config.toml
model = "multi-label image tagger"
dataset = "photos with spoken descriptions (Open Images, Localized Narratives)"
train_examples = 101725
image_size = 32
crop_scale_min = 0.5
horizontal_flip = true
translate = 0.06
arch = "swin"
norm = "layernorm"
norm_position = "sandwich"
activation = "squared_relu"
mlp_ratio = 3
head_dim = 64
fused_qkv = false
bias = "none"
qk_norm = false
layer_scale_init = 0.1
parallel_block = false
inner_norm = false
moe = "soft"
drop_path = 0.15
num_experts = 8
moe_every = 2
expert_mlp_ratio = 0.25
slots_per_expert = 1
shared_expert = false
patch_size = [2, 2]
depths = [2, 4, 2]
widths = [80, 160, 320]
num_labels = 250
mixing = "mixup"
optimizer = "adamw"
lr = 0.00094
beta1 = 0.95
beta2 = 0.99
eps = 1e-06
steps = 8200
batch_size = 128
epochs = 10.3
lr_schedule = "cosine"
final_lr_fraction = 0.05
warmup_steps = 820
weight_decay = 0.2
Rows from block 4, named by matrix and row number. Each number is 500 + 40 x the weight over the matrix's rms, rounded and kept within 0 to 999. All counts start at 0. Numbers have three digits each.
# fc2: MLP down (model.blocks.4.mlp.fc2.weight, 160x480), inputs 192-239
fc2.7:459527556482496507539482457535505458501516571474446484454610468496501518539508491513493494504503545539531495542494494428445448580511508584539481
fc2.8:443518497511446499513477478417522433527508542507522519538493531558533449549494564509564535577535542432530483548505543539506518454499508504509537
fc2.9:461563567573536549533507517455435512525519546484483495511537472457517501488540480509493445512476487569485472529496510472483552565521474547471499
fc2.10:427553552520506520523500538580495452484508440504431437496483550517505538505485486566510447509567543542479506467462477534499537499501482577499527
fc2.11:548478519493543556453522430525577514463542468561564525467471546512526540446502585539456485567465526523535513429526511509557587446498504520501518
fc2.12:538538484486467456489490500477555542401486552481556498545526496479563445496536541525518550540496524575494542589553559475458444484438456432543488
fc2.13:472473560483507523521524479583566505505504489536619550558443491459503474488489501484448459535617496551550505529524512489527546546567519485464441
fc2.14:538463485521571513566485498469491454531556538534500451455528441544462579530572456436469504556486479440543476455373520497495517607564484562505488
fc2.15:482443472483525517439523494539494496489527474553538527522534460502459467483449546489503494543523479523533541466523535513521487510471459567459524
fc2.16:488547497495535449438446549521496584514453468473475502551520540475514494468453481571438460455558515535491530483502457557477544537492446444495456
fc2.17:527584564540525494548568433609508459451515573540496457451555499508468560541486492531469522461617525515494499477506441459508498561429535495481445
fc2.18:446447444480524498490441503497570451532456508440492506571551470525511490537497542479531556475531510515491494506484534503476435470493539444589581
fc2.19:546461493538548471469468503519448400505474519561559476486518543533499445531418490510469534514528526555496458525510489506431509563528506533481503
fc2.20:532515461446476533523549445552532547538529486601496480523482548552532547436496521512524389509495490433559562520486517468497504501527545551493525
fc2.21:523545495511516561493501475431541469499534467566475554525544462461506468440537478462490394500416514550546562556527505509522465598514538554517554
fc2.22:525494516527546535472451470476509500411549474523535545550534537496556516490493594498474524533533500500525473479522498476497543495511467455529569
fc2.23:579497550535514450545428586549499437426453555484477472414495493542467525479441541489478491566521537518467480483434497475504554462459465515464551
fc2.24:478432503496502519553539523507497515452458474515403460538441513519563436540504478535527472511497473499544507513431502566479463597506494474486491
fc2.25:487496493484609532462612441575503564403564437615574577470522475431536554500606522522458441520522459458576523429530569544494526494540567625412570
fc2.26:508460527566535477506497517434491488569519518506517515494474452555511549532592510504528445525442554507463502500439520470568478496515494522509501
fc2.27:512478488436570537475506513507484482438495539512503413491550579497536472490535489595471475513505516480464519528454466443519527480482520557469507
fc2.28:506544430482525566473511520441566501464502525526476502516520538513527510531509524537435535530469482502446429586546507501515443531429532451468515
fc2.29:588540543474591404503545574435531522537552466527428491464423544534487564503515516530495481503483411463399480511493529434455577562556471467491567
fc2.30:506498532477494434442453567501488422437462441495530517520493483455521531423501554555474541496556536434452507461549474582536469522455474429525529
fc2.31:422510508424419540583452502474518497501483580529527477455502524480496493522500528505478509463510442474522486528463465538508442489446519530507483
fc2.32:494475555509558413368507482580438513464498493421592528486471427525486522509503495488527500507583519475482532488484520475446537501526400462457468
fc2.33:468501497549483493553549513528520488432470515502519489463477512524512459481522553511482533495525464467478443502507563504449477518551531484442525
fc2.34:446445533479454482572540446492523497437441515520504549530533447458512542549478523507544511558498561498482483470555497499419467560453543459513513
fc2.35:535474489510502529454470559455490496494499503485443496544500486514530509459472519510441494528520506532446504503523564502526491462494496519453482
fc2.36:498567488481483429531533435494523474479455409490526506552427554420530440497541469496555554508533549486447567501506441538538448437459487468496477
fc2.37:470467444512486549465559399496494438533452489495497519508493470510504446508529497440528488519475487487531605503516497512542502503482489529492517
fc2.38:536506503557513455558454470503568462470516514502505479445471531551515567557474544509497484502492550492495483475411433478557486432507521535540506
fc2.39:463417483461519508451457407536484475539493449433613462459527475515523545531473521512539513489520496452546555467490519475553482428490544520555430
fc2.40:470561488514503549526481601505457492536492481518387410526423494517511515510472524495477514491459507440535484439383410554476507512479456586513449
fc2.41:416495530539510449446483441543553476509485502460457537543498487475549560515523425491619476508505524543465504523471444538514486502472475445473439
fc2.42:536481463472533476451554566532510430467465456540514508479508458530520477491471540462484562493537501501485512487516517480565529509541451431503498
fc2.43:491519515525491488541543546468549526442517510532497551490513474496519521522481492520505511512511500524468535561475562511547560487525466475510564
fc2.44:572529579509613417544513541482489489494520396537501499461494492435494596441528543477491482468507463465487525494428531529512469516521468532451506
fc2.45:504550494514541507501466515489545515560510513537485500518491504525486484489521568493446500466466422479502500488487519473505580433521470545509425
fc2.46:507530463506447478552514453474549601451451509525450516517499593450467492460506500479468486523497477525529475574489466490447464583547579533504468
fc2.47:451537488506472471539499501458447428542468565507443499551507472496502500514537530513493522394565529472531478500511500512552414439521486496458521
fc2.48:492484511489549524542469496537497492495481473504473458480559528520487547487477468535446456548508491477567460540430419521512551530565489547496528
fc2.49:444512460491478465505545474491528507561479485463482507506437430507478468507528553446544480475458529510516445492477433464542457437497448539540527
fc2.50:521468543527552476502526466537445484524494534561457488535569508480547522503450509500435431518507484427507469496481458443487533490532544560508495
fc2.51:542577461526457514524448421441501521525508448481515482454437531497512476469492460434463504482517520482502431477507500502479550571487437473511475
fc2.52:466504483459472497469444561522584484447463500460533520562533421496487525497459483542447493456544459483436502576534507538500506524454447464543567
fc2.53:490510489471517513467479520465483522563495534450488446532527464477489420562441517415488488513472467489448427509492494435517505469475439478515438
fc2.54:458508565520488425526508582540507458453482508466522461561443469475551492577496531541461586532609484498407538549536510522560436478436476427528514
fc2.55:500468543447525503501507407521466492527452580508536502471460441440448497501528525501569465485508519520526468548490482460481428551423539520490494
fc2.56:573523509504434557489487555473522531522502513521482528509542588499451439473463484451454532498523507520457487530521508497551432479451448446427535
fc2.57:508471484565489439463486500485496528455540500526528492461507489477448472539461505471514532515510560477474518530543486534500462506500472482559517
fc2.58:531511508486492408517508548553470516503545484507481533483484459527496496505509461451469491448526559418503529467490424479501480435463441516484440
fc2.59:496525458593491469477446539532503639488464619536508493448454506475393450473465537455501537457442531601501524556486515449493471516481511531384422
fc2.60:553423483520490547508493555476462476471541457568514466517492517503488440426504561560471464417583500484523477512518569507475492534526537494558550
fc2.61:441495468508480494547549516455449486457434521438521548486454481471541447568473497484500558487462495477451467501554501452544485449462501487486477
fc2.62:533494436485480492447493512500422537541558499520573532550478508461508466517560508530502491534468528529499533474554557481460502459496440471509487
fc2.63:523457454504518510460463482456523548506543594510529549468506435492554503538475483518467461482433480555461532554526563539548513592526510507525489
fc2.64:534498426476494574541527506383573578520487478615428470483496492512487422485563473402466507582418518502544529523541556530555495590515556557538545
fc2.65:470532443502502545507555520441502526469481566478441532531513443480511454494461500529449422556511488513425474537514498511475498544469475477491503
fc2.66:562504520523521494526507556437473545542523470491459501510490521541423519505470517434452496482460515451429475511391477457542548549422526467532521
fc2.67:511503426522458520480500546444498530508473449479539582546535539450489406488453526522463507502461540599524496498552550497520455561401383520515500
fc2.68:477490577466525473496536505477477483465460495516484514530439506496510488516466474521558518523498496488499467484444463488552509497487523508558499
fc2.69:458495429468425464504420489592604479541475512455594552528470498451499463523455494537461566544515521495494521549543576456482414432426496478471528
fc2.70:512469488426459516526494510471577511519508491532513509530556567526465490526529504566496409493566509503477442481506539546422453539455465466496507
fc2.71:555546496480533566427475552556522550491521484561497458560517542495465519484497545499524530498568527464467485493488477484573546528487539484484486
fc2.72:521458483492474513568447528518476502458488561557496565446555450514440544502515512488505487470542547489526464504534586460475517487500554474474507
fc2.73:539514461554594461523520539536502506492515478557479480469495432461451556515497528564429506530499453465495437518543514438489581552457544583505504
fc2.74:553534490488487486534506472478499467472476602496554428574512464483548555542524500489497450511515394450479457498561566496520497564504488515504475
fc2.75:469489518612413436456478455490551562564457493451612556547473454523526400526419546544510603474442452507473424521521511457615390482512505471511436
fc2.76:520468511484488478530520533500510496505469525466507494617462545441473455556559485531529541517496525506508513502563518505530480476487514490466551
fc2.77:525498530510486443509556468501483498488546483570487481479395476551433440528531452430545475486407515458539482450465474455532512486541520556458417
fc2.78:449494410472462541519496506498513473492455563506562473541558485524507511480512530515507554465478509456501479451519562428493472523462555517542489
fc2.79:509417518532383569546586452548466494490480458471544491512438491525525426520481466526488485553448552430485527522547504552443480510449524476530476
fc2.80:563523533497512472511543498473410479494447393425512508518482489488466519465568527506476458481521459486473531479521489532463486511497478498523511
fc2.81:500490517518493530511488428496466514484502503487533496430554477505418550430418452515509499503491459525494473523538510514519500524495530522529518
fc2.82:510463490514493507488539480499487564484557498540519479464485526439536478528542484515395435508487493553519503518563544575474476511524567557514495
fc2.83:439525448495512508571520584482520581472531534555483552534507427476529482433502524608482431466550458588470503490569476516494556572457528543530561
fc2.84:502529559495540424465545478550505462573529425489542444441555468530475559463533550444485548495508481530477487522485524499504534498482467524454561
fc2.85:464525513518543430491463504524398492525562499451495546495458594515550409514505530575577537563504542436456419488480446498528485478486447468496488
fc2.86:478470492512488518465549417508540427527499438452554513528551469501499512523496520505507438548512517470557584526510498490482500577477547492565531
fc2.87:490468553498515511474429504472505515512507542454595518457476546463403520473516505464527590485546482529470492481462490468511478503539501476452525
fc2.88:493507494526496536502542450546430500507528508494425514487505453465468458452538476568491491478537516466519517512485544458519465539508541517473502
fc2.89:516528577497525446467478461496491484466547505563468482435513524529510570467538471504493470511543433507532532508436498475511463540516514533484565
fc2.90:492501566458555562469484521556588481500453487561550485518524515501513526513431455490483534527505560502505548524505510463567495507485482535475490
fc2.91:466545534560446480496431626507537531502484498499413560584462486491531558470538465508474540548529480435480489526483509545491506449424499469465571
fc2.92:507511496472508476519484471538483476514546525497532528494545533575487491485511524453471527544472495538539459480515551453514479532583481469538443
fc2.93:564557478416547403485517645525471458423546391465429393510479548512445486431555491533493507527557507435450477466465404498540497486564444501545611
fc2.94:480486552536474496480526525500495563435516564537513455493471473470505555523475486483433505519552473520430464545514410473483534506483499556530496
fc2.95:491471504533484480511501452498388475514523500481515479475444544456542473490521552494546495476466484488464522468555481589523485473549505481514524
fc2.96:454499492505482516583551462494473545523450577590521547418488498457497511508515510507505486520468506479504568585590456483513506510489510557464521
fc2.97:478481473523496445472471529466493545519481496499457467521477583521513496560454498513470534497483503541503540514579403586488527452494499499431487
fc2.98:506445517518470507491481522520547442502551459490552442556523518546525534503481505472484495514531536474491483436530508510523465538509448498510498
fc2.99:523496534508489499501507551523518607548543491545492511478504486559463534474506466473541435521468517511476469525529446510476575520578548520498538
fc2.100:466467509540538458535471498545543465574482455413512465571435437475542503503412521464547609539490514384439472508479434556578498340518474414625420
fc2.101:528514521540534459558488500564535498495516490528479469454507517558477447521503582502515469503551502396487513515501470493513556517528523448507482
fc2.102:520537493503452471539447488546512516499465532514562507505507462512465488507555506443490568488536469578407530528478507491477505505492495455517491
fc2.103:487541487492490528530471457452505418594469472502508542523418561502527465559481500520438495461510497481449520510521559508529499390453513435510491
fc2.104:539544519472465549476482555554475492451476468481591553537507519481483446490523508589499441497510432526462494532503468535455495457448512449469564
fc2.105:519532581535443476451525447470565448486494471480513557515443528496507472534425528516523549556575514528467521515576543510514444517506518442479460
fc2.106:501500554461478463494582472450572481508491497532492455549503524487503481504498508438482408462446452461610462497474451486554513491503526591487521
fc2.107:443524514478482537543543474520490541514438544485477522507473443514497461586457495518472450543507509590512432524552486460488422499500622476542486
fc2.108:490525488498383525457515500449539490474491480476520506550438497470492431488499550494473494461499523449505522509499467575565415489469512510557493
fc2.109:506524509545556557511485484518477483460490493514481507460513475521478500517528462472546523438501532585579499507533568467496566520527514513477532
fc2.110:438552533482512491504505494515481518452538458513524522487453457534488504505493477493529489562541556507512553510498517525480527484513445480466492
fc2.111:536481519548524482541562467488540551500540480523461489466511531496501568565544435417525460496358511458503436463374474529478515534529478548526555
fc2.112:459483566487428493476541476493505501520514452416605552542494475530530490549540519524521483525543514513505541418485495528546545456483473470549517
fc2.113:440473465582479487457476448502509534568526517465539524520511463503515465467511483481499551503527461471546494516523478483535383476492479493529495
fc2.114:540462558513542460533507469517481534465515495519524466552495552497464460438551555501515586485550481574495519506547526482488543537481483529449486
fc2.115:513490520558562447455486496494429443475475454539506469455478481543486487493475491486486417469519474514535498503512552450442582525483413520466459
fc2.116:477498501463475508517566525463448459516522502502463528485521503491483471562466504548527495547505477539500524485503472535577504524482478522460483
fc2.117:475470464459515549485474521485511552506444474555470486449569539539472473514502526519466459524457489528509512524565491407565493508533524546508524
fc2.118:485502478525499545496440499518456454513537485415561565540503534485506501479452483509559632515482536485453463475537508529518513449491458307544458
fc2.119:476563496482430520507524445503479527491546499483505559475480595480499521528563481547503460514510553449530498450472487538577460464532456567489547