From a checkpoint of a small multi-label image tagger: 3.1M parameters.
Rows from block 2, named by matrix and row number. Each number is 200 + 20 x the weight over the matrix's rms, rounded and kept within 0 to 999. All counts start at 0.
# fc2: MLP down (model.blocks.2.mlp.fc2.weight, 160x480), inputs 320-399
fc2.20,164,184,250,167,209,234,190,185,180,190,193,204,221,176,217,186,196,185,171,218,229,208,203,207,182,206,217,184,196,224,187,196,223,217,222,193,218,166,210,159,198,209,227,188,240,216,201,195,179,146,201,221,196,212,184,187,199,193,192,170,212,170,207,201,189,209,203,196,220,213,252,217,139,193,200,193,193,214,193,202
fc2.21,250,223,217,170,213,202,182,230,165,200,186,206,227,187,203,226,187,184,192,227,205,201,197,180,194,206,203,184,191,200,204,207,182,170,190,176,180,179,235,212,252,212,214,206,186,195,215,245,167,219,201,176,219,164,193,239,219,213,207,190,208,230,202,207,209,189,170,177,199,242,144,215,209,190,205,217,195,194,222,201
fc2.22,218,183,171,205,192,223,217,189,200,230,194,235,169,159,180,194,197,188,215,167,189,174,193,166,209,198,186,186,188,187,196,212,183,247,178,212,177,194,170,192,213,213,213,190,193,183,197,191,190,187,214,198,206,203,208,184,207,184,179,171,186,228,217,193,186,187,199,213,194,194,198,169,219,224,200,205,173,205,228,170
fc2.23,155,204,209,197,212,167,192,174,230,188,183,197,179,253,178,200,230,217,218,200,218,201,197,241,200,202,210,176,244,204,139,204,225,221,194,190,184,234,188,177,183,224,175,157,181,197,177,207,192,215,199,198,164,204,187,173,157,204,184,208,206,196,201,214,170,200,203,205,232,174,255,174,207,182,215,172,201,210,189,206
fc2.24,205,181,199,184,215,216,213,221,208,210,197,189,175,198,210,221,174,196,188,200,157,217,206,198,208,188,203,201,196,222,180,215,178,173,183,202,184,175,205,203,212,201,223,214,244,200,189,218,195,206,175,214,194,205,230,209,207,199,197,236,204,215,205,177,203,221,188,186,235,215,205,198,176,188,188,189,175,178,195,185
fc2.25,226,206,201,183,163,243,177,217,171,172,223,188,230,151,215,193,193,184,205,196,223,209,230,222,202,226,205,172,212,201,164,195,165,183,213,220,195,125,233,175,184,167,193,182,241,179,224,166,160,184,182,206,162,200,183,193,221,165,200,178,186,215,197,229,172,173,182,157,220,201,227,245,165,205,218,185,193,174,234,145
fc2.26,227,198,205,186,190,196,167,232,210,242,216,218,210,216,203,179,206,213,218,198,213,193,201,172,216,180,204,204,205,201,204,221,197,185,211,209,200,208,202,208,194,202,206,209,215,198,198,203,200,200,191,209,192,226,191,184,199,181,205,216,188,225,193,179,188,195,199,199,205,194,199,217,189,215,218,198,166,216,175,163
fc2.27,238,206,210,211,190,220,191,202,178,178,169,218,219,191,192,205,174,210,227,192,191,209,223,175,178,207,182,178,201,190,184,180,174,217,187,209,194,184,213,193,218,185,190,158,225,181,182,196,231,197,184,203,215,210,266,205,165,233,190,186,184,152,218,183,202,220,206,169,247,197,212,174,178,226,197,174,191,199,190,210
fc2.28,186,158,209,197,237,173,217,204,197,184,199,183,205,207,155,187,172,219,190,208,185,234,196,186,195,200,200,225,200,166,185,207,187,197,208,199,213,235,211,205,194,214,182,208,186,171,153,199,211,247,198,199,201,194,211,208,185,178,179,175,235,206,185,183,230,201,153,176,172,179,179,189,222,189,171,186,210,189,191,199
fc2.29,183,232,201,204,188,192,249,172,192,218,210,194,225,214,237,184,202,213,224,174,191,209,188,186,200,217,200,209,184,209,206,211,220,195,233,221,220,223,204,234,194,189,169,230,179,174,227,187,187,202,197,213,182,212,208,195,198,236,196,209,190,222,195,188,197,206,174,214,231,188,210,192,192,201,241,209,185,202,183,187
fc2.30,212,218,168,217,216,201,177,177,208,196,192,202,170,172,175,215,187,196,222,223,198,213,199,229,197,204,174,230,192,178,201,217,178,206,196,206,220,202,200,196,207,201,184,190,176,213,184,195,179,243,156,209,203,176,220,207,227,238,188,200,194,218,190,173,199,190,193,194,218,218,186,172,218,207,221,215,206,195,182,181
fc2.31,204,179,194,195,202,203,205,168,211,189,183,220,204,186,182,190,197,231,189,176,206,210,183,201,229,212,209,191,191,204,210,211,198,216,183,225,200,193,211,198,210,180,219,201,206,190,204,205,215,177,210,200,174,210,176,202,155,216,219,213,198,201,185,172,193,209,228,199,218,187,208,239,183,213,201,215,224,199,192,201
fc2.32,206,134,184,201,212,193,196,229,199,207,211,231,197,203,230,229,209,181,192,191,177,231,219,240,181,206,206,225,210,199,201,203,209,223,188,204,193,217,176,230,198,192,222,199,178,195,182,209,208,179,191,176,173,175,198,197,241,146,199,221,199,198,200,166,181,173,228,187,193,202,223,177,224,210,208,191,214,164,190,179
fc2.33,225,206,189,210,233,197,195,189,197,191,210,199,220,228,193,201,152,196,232,169,227,197,215,183,166,186,202,204,209,202,203,189,200,192,202,192,181,203,204,204,215,183,213,178,203,208,183,204,222,199,221,211,193,222,207,207,208,235,210,245,170,191,208,208,196,225,204,199,204,191,187,188,204,212,183,194,194,208,224,205
fc2.34,225,209,212,183,147,232,221,222,177,174,192,190,147,197,202,240,209,192,226,246,174,201,173,207,177,185,170,188,202,186,217,173,182,184,185,161,188,212,222,244,222,209,228,206,198,208,178,204,225,190,188,204,189,188,169,214,191,256,186,230,204,189,182,226,164,225,198,197,165,230,127,187,218,164,210,216,215,200,211,217
fc2.35,203,216,188,237,195,154,183,211,207,191,207,180,218,201,190,226,191,222,210,222,177,209,151,175,194,195,220,227,214,186,214,186,184,237,198,192,227,200,178,190,221,220,201,214,181,226,193,218,180,240,221,215,219,180,199,194,184,208,191,220,212,155,182,185,196,222,206,206,190,163,185,202,202,173,210,233,219,206,206,217
fc2.36,192,208,213,206,215,192,199,160,215,206,226,173,181,185,209,249,217,184,189,192,214,202,224,196,160,199,204,230,155,180,228,219,221,208,167,216,193,192,203,231,229,194,191,201,178,193,205,200,188,204,155,186,209,208,215,192,156,166,213,198,216,199,197,174,197,205,179,195,223,154,209,199,235,202,191,205,194,190,211,169
fc2.37,244,209,184,224,235,217,191,228,218,210,216,185,231,167,157,193,189,187,177,204,214,175,203,194,183,190,203,188,193,192,180,181,219,185,183,208,225,206,208,191,227,171,196,220,156,193,215,193,251,194,184,232,163,198,193,208,183,191,172,205,178,202,225,154,174,198,208,203,184,192,180,207,214,247,202,225,194,207,175,171
fc2.38,197,197,225,206,198,221,233,202,196,175,204,166,164,215,240,217,202,212,205,186,173,240,217,185,179,222,184,225,181,200,204,195,222,240,231,225,200,162,201,163,192,199,202,202,219,231,198,178,205,197,234,265,177,196,230,193,139,187,197,169,218,192,193,179,223,192,199,180,246,234,248,176,139,185,188,188,196,187,197,208
fc2.39,180,181,178,235,241,198,165,192,229,201,218,198,205,208,198,194,211,175,213,179,232,231,239,201,190,194,175,179,204,209,187,182,225,204,215,201,197,187,193,194,214,184,199,188,211,181,164,172,205,164,212,195,165,194,219,187,230,183,210,187,180,174,274,197,169,179,200,191,197,180,175,197,190,266,192,156,184,166,185,200
fc2.40,177,206,199,223,200,190,176,199,196,195,197,224,162,191,232,210,201,191,201,167,209,186,210,191,177,175,184,194,187,195,186,222,212,211,226,211,213,242,180,203,196,266,205,234,198,156,166,182,191,188,199,185,197,197,205,168,190,212,183,198,217,199,182,215,237,202,172,213,211,224,208,211,220,224,186,196,209,224,203,172
fc2.41,170,216,178,200,183,237,179,209,225,209,198,210,152,203,191,218,193,169,176,188,214,210,214,186,195,220,166,194,173,173,202,225,230,176,181,201,215,216,198,219,204,197,220,207,183,235,219,196,199,176,208,172,211,202,199,199,239,177,208,219,160,233,189,184,195,186,220,200,201,208,170,189,231,215,200,201,215,190,206,187
fc2.42,259,241,160,202,238,214,207,196,205,199,197,184,183,181,213,203,188,233,220,174,192,180,234,165,165,187,181,214,187,189,191,179,167,170,191,178,213,209,202,172,191,199,235,228,169,205,168,226,215,241,202,212,192,197,190,219,209,187,178,190,210,196,237,205,222,191,200,206,184,170,177,177,189,187,221,182,204,220,195,175
fc2.43,190,211,166,202,210,219,183,215,209,229,199,200,197,196,172,193,205,210,217,196,179,197,210,206,221,208,197,215,192,195,163,207,183,222,223,210,189,236,192,189,210,179,227,191,172,202,165,197,181,210,191,219,194,198,173,188,188,199,186,212,201,209,237,168,209,210,202,203,174,167,169,157,218,201,192,187,225,198,211,217
fc2.44,204,219,174,196,209,216,220,189,196,216,209,209,198,182,186,205,196,208,193,215,206,216,233,218,192,223,206,185,203,178,209,205,201,194,203,191,174,185,209,217,185,189,217,205,220,202,207,191,202,212,203,239,197,196,197,222,184,188,221,200,198,174,185,219,232,187,185,203,207,190,199,229,183,201,218,199,191,209,187,188
fc2.45,209,173,233,253,181,228,220,193,248,230,229,231,194,175,225,142,216,210,202,169,239,195,209,180,191,214,217,231,206,205,185,190,191,155,198,208,196,213,143,177,196,167,207,209,215,214,215,186,182,198,184,195,175,212,207,164,177,175,219,206,192,190,203,193,201,191,226,218,209,164,238,193,199,205,195,164,227,265,202,218
fc2.46,169,195,220,211,229,179,167,209,205,197,190,232,186,223,145,216,185,207,195,217,213,203,186,222,207,186,244,188,212,208,190,237,231,192,212,188,213,197,204,186,179,204,226,223,196,228,194,236,197,180,191,206,203,186,189,187,196,181,214,192,198,222,202,174,176,243,200,219,181,226,189,229,211,190,219,197,213,215,198,232
fc2.47,223,200,240,225,215,185,187,198,250,189,198,194,160,202,186,198,207,197,186,204,210,186,230,182,181,177,182,176,230,207,203,181,203,222,217,185,197,210,184,165,196,204,203,190,206,195,167,180,207,212,209,196,224,223,225,178,178,201,185,181,210,186,244,188,212,154,178,246,201,207,188,215,182,213,210,185,187,210,196,208
fc2.48,168,184,227,210,208,197,199,215,203,210,234,210,200,183,243,214,228,180,205,194,213,203,195,219,200,199,214,183,211,217,187,161,202,260,203,221,231,168,171,180,190,208,221,200,218,158,206,184,185,178,181,228,184,211,262,181,180,244,209,191,207,204,202,227,206,207,173,191,215,214,189,206,165,220,202,189,186,192,226,191
fc2.49,210,223,206,214,210,215,183,199,189,157,223,198,201,232,196,220,166,179,132,169,203,184,242,231,224,181,209,143,194,189,213,222,216,147,211,210,183,167,178,206,192,157,187,199,224,193,195,188,219,212,188,182,175,243,178,205,216,189,210,192,233,185,211,255,170,179,180,200,189,192,215,234,203,216,220,174,168,177,205,180
fc2.50,155,190,197,200,172,213,214,192,189,225,197,198,219,165,212,186,198,206,170,201,236,220,188,187,248,229,228,154,225,215,234,214,190,197,212,215,207,127,214,198,212,204,231,180,198,195,212,175,200,159,176,193,186,179,196,218,203,186,210,196,215,218,215,213,203,194,218,201,188,178,206,209,177,218,212,171,185,162,214,203
fc2.51,202,197,200,223,216,191,204,163,224,216,213,207,203,182,190,183,175,202,203,167,210,211,238,214,203,222,205,165,215,197,213,204,245,213,213,176,215,208,186,192,194,196,192,193,173,216,196,189,189,210,215,202,180,172,209,215,195,191,194,211,189,255,223,189,200,205,163,181,202,210,198,196,220,211,199,185,201,202,226,170
fc2.52,221,175,205,174,216,205,184,189,197,195,185,187,196,182,200,198,195,196,194,190,200,174,224,184,205,183,182,216,196,198,161,177,213,221,167,184,209,216,209,202,190,222,205,194,194,205,182,215,222,215,213,181,219,179,213,170,199,224,224,214,193,168,211,215,215,210,208,206,195,196,220,179,194,197,198,232,231,185,182,190
fc2.53,209,211,211,236,246,182,219,192,211,200,178,227,172,213,171,185,210,184,210,216,182,180,193,168,241,179,188,199,225,208,205,189,221,196,170,217,215,208,209,194,197,182,197,207,187,209,177,207,207,166,221,188,194,231,184,177,219,192,206,213,217,191,248,200,186,216,187,230,181,159,170,225,212,217,216,180,230,249,197,212
fc2.54,222,193,174,192,190,203,217,184,237,191,211,191,203,193,210,202,209,187,211,218,181,200,220,160,203,181,166,238,185,185,199,213,199,240,184,196,207,230,215,232,195,199,180,217,158,195,181,222,170,203,213,212,218,214,194,186,207,178,216,225,196,199,176,193,206,226,189,202,213,231,212,190,228,186,221,217,217,177,215,193
fc2.55,216,227,196,188,192,192,197,191,206,218,212,218,145,201,197,203,229,168,181,229,179,161,230,187,209,193,196,162,179,192,215,178,173,189,172,194,180,179,211,216,210,222,192,179,215,207,199,204,260,174,194,223,190,217,215,219,190,214,197,195,201,201,184,205,212,173,184,193,214,215,221,201,187,181,206,207,216,184,239,205
fc2.56,172,174,203,215,217,192,192,195,232,175,177,198,193,208,192,183,204,183,172,220,187,200,190,176,219,195,186,222,206,191,180,218,184,280,188,196,203,203,222,217,195,231,192,193,191,205,188,213,186,198,199,209,192,209,213,203,190,218,178,187,201,198,202,154,197,204,203,196,226,194,206,196,241,203,224,245,210,206,200,216
fc2.57,204,165,204,211,222,199,151,194,221,220,218,192,192,172,181,190,224,193,212,238,206,203,194,233,172,196,215,206,215,206,207,206,198,231,199,250,196,193,188,170,236,185,197,198,139,174,187,197,190,210,195,197,223,194,212,191,181,255,218,186,204,192,244,177,213,249,226,220,202,186,189,180,199,207,216,217,233,180,215,187
fc2.58,173,191,183,209,197,200,203,166,197,198,217,192,188,184,242,219,219,158,174,169,206,201,165,202,225,190,227,184,190,187,167,189,229,224,176,191,186,207,180,218,227,209,221,198,227,191,180,195,198,192,163,182,219,191,233,194,185,194,186,211,208,206,189,234,177,206,191,178,262,179,207,197,221,232,201,184,170,195,226,188
fc2.59,186,203,215,226,205,189,196,183,207,164,172,220,218,223,182,189,238,189,185,203,204,228,178,211,221,197,190,192,217,186,179,183,241,213,210,223,188,211,177,190,216,195,199,194,214,193,198,208,195,219,178,198,175,195,209,180,213,190,215,208,216,171,213,178,193,191,210,214,199,189,181,213,183,207,224,140,194,228,202,236
fc2.60,192,179,183,204,199,193,188,196,192,193,175,193,195,172,194,192,182,220,250,184,191,218,160,168,210,234,199,216,222,212,209,225,193,220,197,185,192,167,193,209,200,181,203,193,174,212,231,210,181,188,203,183,180,157,207,211,234,219,209,187,232,207,168,169,215,226,190,166,200,232,215,143,186,222,203,226,186,226,229,186